From a checkpoint of a small multi-label image tagger: 1.2M parameters.
Rows from block 5 of a small multi-label image tagger, named by matrix and row number. Rows with one number belong to one neuron. Each number is 50 + 12 x the weight over its row's rms, rounded and kept within 0 to 99. All counts start at 0.
After each neuron's rows are labels from the 100 images, of 14848, where the neuron reaches its largest size: "strongest on" is what is common among them. Only what is clearly more common there than usual is listed. The data: photos of plants, animals and fungi (iNaturalist).
# gate: MLP gate (model.blocks.5.mlp.gate.weight, 256x128), inputs 0-63
# fc1: MLP up (model.blocks.5.mlp.fc1.weight, 256x128), inputs 0-63
# fc2: MLP down (model.blocks.5.mlp.fc2.weight, 128x256, transposed), outputs 0-63

gate.20:31 44 55 50 50 66 50 49 45 87 60 50 50 50 57 50 20 67 50 44 50 50 53 50 50 76 50 13 46 50 50 26 67 50 50 43 74 50 34 35 70 66 50 50 48 50 30 36 50 31 55 50 50 45 25 50 54 49 50 50 61 20 48 35
fc1.20:79 39 32 50 72 49 65 57 50 52 50 50 32 11 50 50 50 50 50 41 65 50 44 50 65 39 50 59 47 64 43 49 38 59 50 33 50 63 63 55 49 50 50 83 28 50 66 50 33 65 50 42 16 65 42 61 50 77 31 52 46 51 27 50
fc2.20:50 50 50 16 36 65 62 39 50 58 28 51 26 50 50 74 50 30 75 51 58 39 50 50 83 50 50 55 46 65 57 48 36 66 47 64 62 33 50 31 50 29 52 33 52 42 46 44 37 50 47 62 61 50 50 56 42 64 44 68 50 50 54 50
strongest on: phylum Arthropoda; class Insecta; order Lepidoptera

gate.225:50 50 67 75 61 44 50 50 27 51 50 41 50 38 52 65 74 61 45 63 46 33 50 80 50 58 39 50 50 50 71 50 60 50 69 50 50 54 45 50 34 50 39 45 34 60 33 30 34 42 53 50 50 59 69 47 67 54 50 50 67 49 47 50
fc1.225:50 61 50 62 67 54 46 50 50 68 27 11 49 43 67 39 50 46 50 50 50 29 50 62 63 44 50 32 59 24 36 59 48 41 42 50 74 20 85 50 50 24 50 49 53 50 50 26 50 50 30 51 68 50 49 56 50 69 50 66 50 50 53 38
fc2.225:50 50 50 34 50 30 61 26 50 74 50 27 39 50 50 46 50 36 50 61 56 50 50 33 85 51 50 71 35 27 62 50 50 59 50 61 50 62 76 56 33 29 61 50 79 45 50 50 56 71 56 44 50 36 57 57 57 50 36 50 55 46 57 66
strongest on: order Lepidoptera

gate.14:71 50 50 36 92 50 43 52 37 67 27 50 36 81 43 37 60 50 23 54 37 50 50 33 50 50 25 39 50 60 50 46 41 42 50 50 31 56 50 56 48 49 63 75 37 50 78 33 50 51 50 73 50 48 69 54 57 50 49 23 60 50 50 59
fc1.14:50 70 50 37 26 46 44 63 50 50 50 50 50 63 50 50 34 73 50 54 47 42 75 46 60 41 50 71 53 55 86 50 27 44 52 50 52 65 47 50 40 50 50 50 57 59 62 50 61 50 50 50 44 57 26 50 43 51 50 25 50 50 50 50
fc2.14:50 50 73 42 58 64 52 39 28 50 26 50 33 63 43 50 37 45 51 73 48 53 50 41 63 41 60 50 50 50 52 42 56 46 50 59 50 35 37 50 58 55 50 55 50 59 45 64 42 37 62 74 36 52 71 64 27 83 50 50 41 50 74 38
strongest on: phylum Arthropoda; class Insecta

gate.250:50 27 26 75 35 55 45 50 36 50 68 43 34 47 81 47 55 50 50 37 70 34 43 41 50 45 50 65 38 47 50 37 50 64 57 57 50 50 30 50 34 47 50 50 60 50 46 50 50 50 38 50 50 59 56 61 60 57 50 50 45 35 50 50
fc1.250:50 36 50 37 50 57 17 67 83 59 41 43 44 50 29 50 50 46 44 50 45 48 53 48 43 53 41 40 41 50 50 40 63 45 50 50 13 37 62 45 50 45 50 57 50 63 46 70 33 41 57 50 50 26 54 00 56 50 47 50 74 49 61 29
fc2.250:50 62 50 50 43 50 47 50 50 50 50 81 70 74 47 50 49 60 50 49 48 44 55 46 58 23 32 50 50 57 72 61 50 38 50 57 76 36 23 46 50 53 41 50 29 57 60 28 50 35 62 50 50 50 47 70 67 50 60 46 72 32 44 44
strongest on: order Lepidoptera

gate.117:49 61 66 65 50 85 51 62 38 50 70 34 64 50 44 41 83 57 60 42 50 42 50 64 56 38 51 42 54 61 18 38 50 42 56 55 69 56 53 77 53 50 55 29 59 70 63 57 50 45 48 44 23 66 68 66 50 36 48 31 27 50 50 64
fc1.117:16 46 39 52 46 43 50 46 51 73 40 72 50 50 55 50 50 50 83 50 50 51 48 50 80 26 65 50 40 27 58 50 50 53 44 60 67 62 50 57 50 61 58 60 86 27 51 50 50 50 50 39 70 15 35 43 67 52 50 49 56 50 50 50
fc2.117:50 46 50 50 44 49 50 50 50 57 31 16 50 50 45 55 50 33 60 54 50 50 67 63 35 54 51 50 52 53 30 58 50 55 60 48 53 30 79 50 46 57 69 50 50 27 50 50 50 35 43 53 50 61 50 59 69 44 25 60 65 53 75 57
strongest on: order Lepidoptera

gate.98:59 50 34 36 50 44 50 50 52 50 42 47 53 74 63 50 62 52 50 39 64 52 50 50 75 51 50 33 52 70 50 42 35 47 50 45 53 41 42 32 69 46 59 50 50 50 59 62 77 36 58 43 50 47 55 42 50 50 12 50 50 28 65 34
fc1.98:50 31 38 50 42 57 32 53 42 53 50 38 40 50 39 50 47 40 45 57 50 38 50 59 75 50 72 50 49 73 55 57 31 33 50 66 46 50 43 34 67 50 50 43 50 50 50 53 33 64 64 57 50 50 63 54 53 73 50 66 44 23 74 47
fc2.98:28 50 53 64 53 42 50 73 42 27 50 77 50 93 49 50 29 50 50 59 42 50 50 59 60 50 56 57 50 55 50 50 60 45 50 50 58 38 50 50 32 49 50 50 48 50 54 53 50 48 37 30 70 44 50 47 60 48 50 35 50 50 75 25
strongest on: order Lepidoptera

gate.124:44 56 51 39 48 26 50 50 28 50 90 46 43 27 58 50 61 48 79 52 39 50 53 52 41 48 42 49 50 50 50 50 52 50 56 15 59 40 47 44 50 50 50 50 49 32 50 50 67 24 57 58 50 37 50 66 50 50 50 50 50 50 50 36
fc1.124:46 54 50 61 48 23 29 57 52 74 53 50 53 50 50 69 72 54 43 44 50 50 50 41 58 50 29 67 58 45 64 50 50 50 28 18 57 67 50 51 60 33 35 50 51 50 39 74 52 40 57 50 39 53 60 42 46 37 38 64 73 59 55 43
fc2.124:50 62 56 74 62 44 51 50 50 73 17 44 50 47 62 71 40 50 20 54 24 71 41 50 45 43 50 41 50 55 47 42 50 50 34 41 47 68 37 50 50 50 34 50 66 66 38 58 47 56 45 64 26 43 48 50 50 44 60 50 42 59 48 71
strongest on: phylum Arthropoda; class Insecta; order Lepidoptera; family: Nymphalidae

gate.237:44 50 76 66 50 32 41 50 64 60 50 29 34 64 65 35 50 50 43 50 50 55 50 78 55 50 50 39 72 50 50 35 50 41 50 39 50 68 73 64 49 23 50 69 44 50 50 50 61 56 50 50 32 42 50 65 74 38 43 53 48 50 46 58
fc1.237:52 54 52 76 60 50 56 78 45 50 46 54 22 50 44 54 65 43 64 63 47 34 50 27 50 38 50 57 42 50 38 50 37 68 62 50 50 50 46 38 50 59 50 67 24 65 50 51 52 50 42 37 50 26 38 50 50 39 55 46 75 50 53 35
fc2.237:29 58 50 50 50 61 50 50 35 81 54 30 68 50 66 38 44 65 48 50 71 50 50 47 71 50 54 54 53 36 50 50 51 50 50 33 61 42 50 50 50 62 50 69 44 50 50 40 50 65 50 16 50 49 50 44 50 48 60 72 62 43 50 12
strongest on: order Lepidoptera; family: Nymphalidae

gate.147:50 59 45 50 39 50 50 48 18 85 63 50 52 50 60 80 74 28 49 50 50 52 50 38 26 50 50 50 35 63 56 64 50 46 50 40 50 29 50 62 51 37 68 37 60 37 34 39 31 50 50 50 50 52 50 50 50 50 53 43 69 65 50 50
fc1.147:50 32 27 51 50 44 56 50 50 61 42 72 40 50 50 50 59 64 50 48 59 63 67 16 68 20 60 50 67 50 45 50 46 38 37 34 50 33 65 55 44 81 50 64 68 60 50 49 55 40 61 50 59 18 73 50 74 50 50 50 50 60 50 66
fc2.147:64 71 53 49 40 79 49 50 51 50 50 50 59 62 59 50 50 56 64 63 48 50 50 55 47 50 50 56 46 50 61 66 39 50 50 71 50 44 37 44 47 46 50 50 41 50 40 75 45 50 50 50 42 69 46 67 30 41 48 47 52 55 50 50
strongest on: phylum Arthropoda; order Lepidoptera