config.toml
model = "multi-label image tagger"
dataset = "photos of plants, animals and fungi (iNaturalist)"
train_examples = 77898
image_size = 48
crop_scale_min = 0.5
horizontal_flip = true
arch = "vit"
norm = "layernorm"
norm_position = "pre"
activation = "swiglu"
mlp_ratio = 2
head_dim = 48
fused_qkv = true
bias = "none"
qk_norm = true
parallel_block = false
dropout = 0.1
inner_norm = false
drop_path = 0.15
patch_size = [4, 4]
conv_stem = false
layers = 8
width = 128
positions = "rope"
pooling = "class_token"
register_tokens = 2
num_labels = 75
init = "kaiming_normal"
residual_init = "none"
optimizer = "adamw"
lr = 0.0014
beta1 = 0.85
beta2 = 0.999
eps = 1e-08
grad_clip = 5.0
gradient_noise = 0.1
magnitude_pruning = 0.3
steps = 14800
batch_size = 512
epochs = 97.3
lr_schedule = "wsd"
decay_fraction = 0.3
final_lr_fraction = 0.01
warmup_steps = 290
weight_decay = 0.2
Rows from block 2 of a small multi-label image tagger, named by matrix and row number. Rows with one number belong to one neuron. Each number is 500 + 40 x the weight over its row's rms, rounded and kept within 0 to 999. All counts start at 0. Numbers have three digits each.
After each neuron's rows are labels from the 100 images, of 14848, where the neuron reaches its largest size: "top examples" is what is common among them; "place" is the part of the image that holds the peak. Only what is clearly more common there than usual is listed. The data: photos of plants, animals and fungi (iNaturalist). In brackets: how many of the 100, against the usual share in percent.
# gate: MLP gate (model.blocks.2.mlp.gate.weight, 256x128), inputs 64-127
# fc1: MLP up (model.blocks.2.mlp.fc1.weight, 256x128), inputs 64-127
# fc2: MLP down (model.blocks.2.mlp.fc2.weight, 128x256, transposed), outputs 64-127

gate.36:500523500500501518425500490590510433570499500545500500500451416507500505525489483519511530500500500531434456464500473500500522428433422402500455500504500493527518500500500500446515476494547562
fc1.36:518505443500571522404548496500460549500570497476540522467500488469425459531536612500496500532490500500490508462500485592500610486513607500500458497500451500539589500509415515500555529524500489
fc2.36:532532569500500562430473500478530445500491493500505500500482566442500508414471437449540568483516500540581500380467442571522468545500512500483500512524500500500518456475414500577466486562373496
top examples: kingdom Plantae (39 vs 7.3); phylum Tracheophyta (39 vs 7.3); class Magnoliopsida (26 vs 5.5)
place: top right (29 vs 11.1)

gate.140:496545500500482517480509475598500518461481500568515536500501483500500491468400469500553500485500604562601500500500472437576500478469518500462504607500407442470495500500462508540555412570464454
fc1.140:444508434500534500500500495500486395491559455500500476488561486560528524543500453470437500405436500523440500466538500617500500500466500540500487477500500490487525500568500508555590548518463500
fc2.140:568500500500440500500445500500484500500525616458500490557528500480494637483465440438605486456500491500486500588500500448511543531532468496480508502569500483553495500500500535581400500552435578
top examples: order Charadriiformes (25 vs 7.6)
place: bottom left (28 vs 11.1)

gate.199:556576515431520555467492508465500485547408431532500500500431524563530500517500535470576542421500590532527479493511440564537476500471500496499543537449500500544460500525549511383458494503469525
fc1.199:500500506535500506520553422500538476449500431531432500511519542500481601507557500494573562500525500487556500500552486500500467415537500500519521596492449528458500465460502500496443419499520569
fc2.199:541527507467474598570534500501529530597419556496525500475525427531490582522522500458500469492454500487500511463491500496511500521485569506464500472500491520500511392445550472526506455502522493
top examples: class Aves (97 vs 55.1); phylum Chordata (97 vs 60.9); order Accipitriformes (30 vs 3.9)
place: top left (32 vs 11.1)

gate.247:508492459543528546465545427514458500500502523500392497500589458500443500500500572500500504494434500501451500507485500491509495493500500487491500500471569472483500538531525500500458428500500565
fc1.247:413500495500429514500500592500500524369477491500512510500502502478536431500500418476516500448500510498481488469561440590490567426571544572541500486421467478500462467493504500515500500514500503
fc2.247:501455456500500500500483478568503493458541449564538456499418476481489512496470571500437429500519500500500502463517500500500419500564549500494512561500461447470500500500532468556500514500457549
top examples: phylum Arthropoda (84 vs 30.8); class Insecta (81 vs 29.2); order Coleoptera (30 vs 3.2); family: Coccinellidae (27 vs 1.7)
place: centre (45 vs 11.1)

gate.184:475553516498455517447582457519536520450517465497391496556454544453426577507531490500468543474543470536522459499505526500513462422497500484500499500541500512447496512483409553512500481552500500
fc1.184:529500489545538473436551488507500589500528500566466500500500500500500524490524500525524483565574597475456498476500513445524500523572414540403462483491552500495569482518500488500500546500434543
fc2.184:373500500491547500586488469500444500490500463442505498451500500500500424389542508606482500477445540521458503448509500493500467438500534500458500508555500508529500542500500560528477500500498610
top examples: class Aves (83 vs 55.1)
place: top left (27 vs 11.1)

gate.14:553529484500582566500500500452463427578500516500406500500510500537540500492512561498500500458543500549500500542573499500500574500605533446479474446425557500418464537485535521500475553500571519
fc1.14:500535538519463500422500568568500500404497471500462421436482500565470500500500436500517500500500571537610553500447484500505460503500455500434520500562500505554524443553534559553579500451500543
fc2.14:429507500469500500508456500500587524462461435500512500530498499563477485488540505566500500427500508489500500550546513553428500486560459457500552500468433578432500589492464500465500542451512492
top examples: order Anseriformes (33 vs 5.5); family: Anatidae (33 vs 5.5)
place: bottom right (29 vs 11.1)

gate.20:453500500500508546500445500532448552478500455573522527446511494503517501356529500483528415510506546512460475501560518498482525500508535463500479549481452504525529500500568564500478526470568518
fc1.20:500500454494500402448517500490500500500500556414461500524500492544459500493500455485580500435500508500507513545475521506500563524568500500429500535505597500500500456475558495500500517500510487
fc2.20:550423570460456362545539504529525500495500500426443472500430461500500426476466500539508499481500497500565500500568500528500500503568497557555500511545500559564540475500523434505500552482500500
top examples: phylum Chordata (99 vs 60.9); class Aves (98 vs 55.1)
place: centre (53 vs 11.1)

gate.123:500516405500399500500529500500490467550488501541438558500538486516529500500483601529605569500519507575453442569500428480500552500416438448461478480500500500500476500500500534500448500498496520
fc1.123:517573500500500515490462589476477532500500500500460500500603595379500500458546608423473500500527489500500481466528553508573500500530526569500485491500466531500576500500500568373500481471494500
fc2.123:500578427496500559577500578516500500548500549573475492506500526447502448500505503500531541582500526500430500483627415500516485586439500571500487557544441512528528500500500500463452500530500487
top examples: class Insecta (69 vs 29.2); phylum Arthropoda (69 vs 30.8); order Lepidoptera (34 vs 13.7); family: Nymphalidae (25 vs 4.6)
place: centre (56 vs 11.1)

gate.211:575500500420561569401487500500480500470500530500502501397500455500500500457500538463590545450378500500500462500581484500548500500489500488485510500453500549484531500433590500500500446480508500
fc1.211:463500442500411489465503501450456438581589500547500540520411468500513500480557500500471513576567460500485500564462500500563500586454507544534527500605500500526582472454471500529500500500447500
fc2.211:487553499500500500453557580500500502500516489500495431556593500604542500551500482528484491495576487500504470520458530500500441500500462601614500500405500482500493500500444500529527523457538446
top examples: class Aves (88 vs 55.1)
place: centre (35 vs 11.1)

gate.89:500500508531500502451500532497454459500454394496427520510544500624599542465584451500529506483468492495500524526500479467583500500455500550367566495511500471543570460492500500517452474456453500
fc1.89:500500558491584478500571500503475543504500582481500521500482578433521500455476500473572529500500532500480538467500458500510500452500484492498500531491508465519500475500494597496462543496484500
fc2.89:500516527591500465500476474479510472571415441500521504500482583500500544548530526500500505577500434468500544502482517448547445547468550480390500470447500542459507507500500484521500483532531468
top examples: phylum Chordata (96 vs 60.9); class Aves (91 vs 55.1)
place: centre (39 vs 11.1)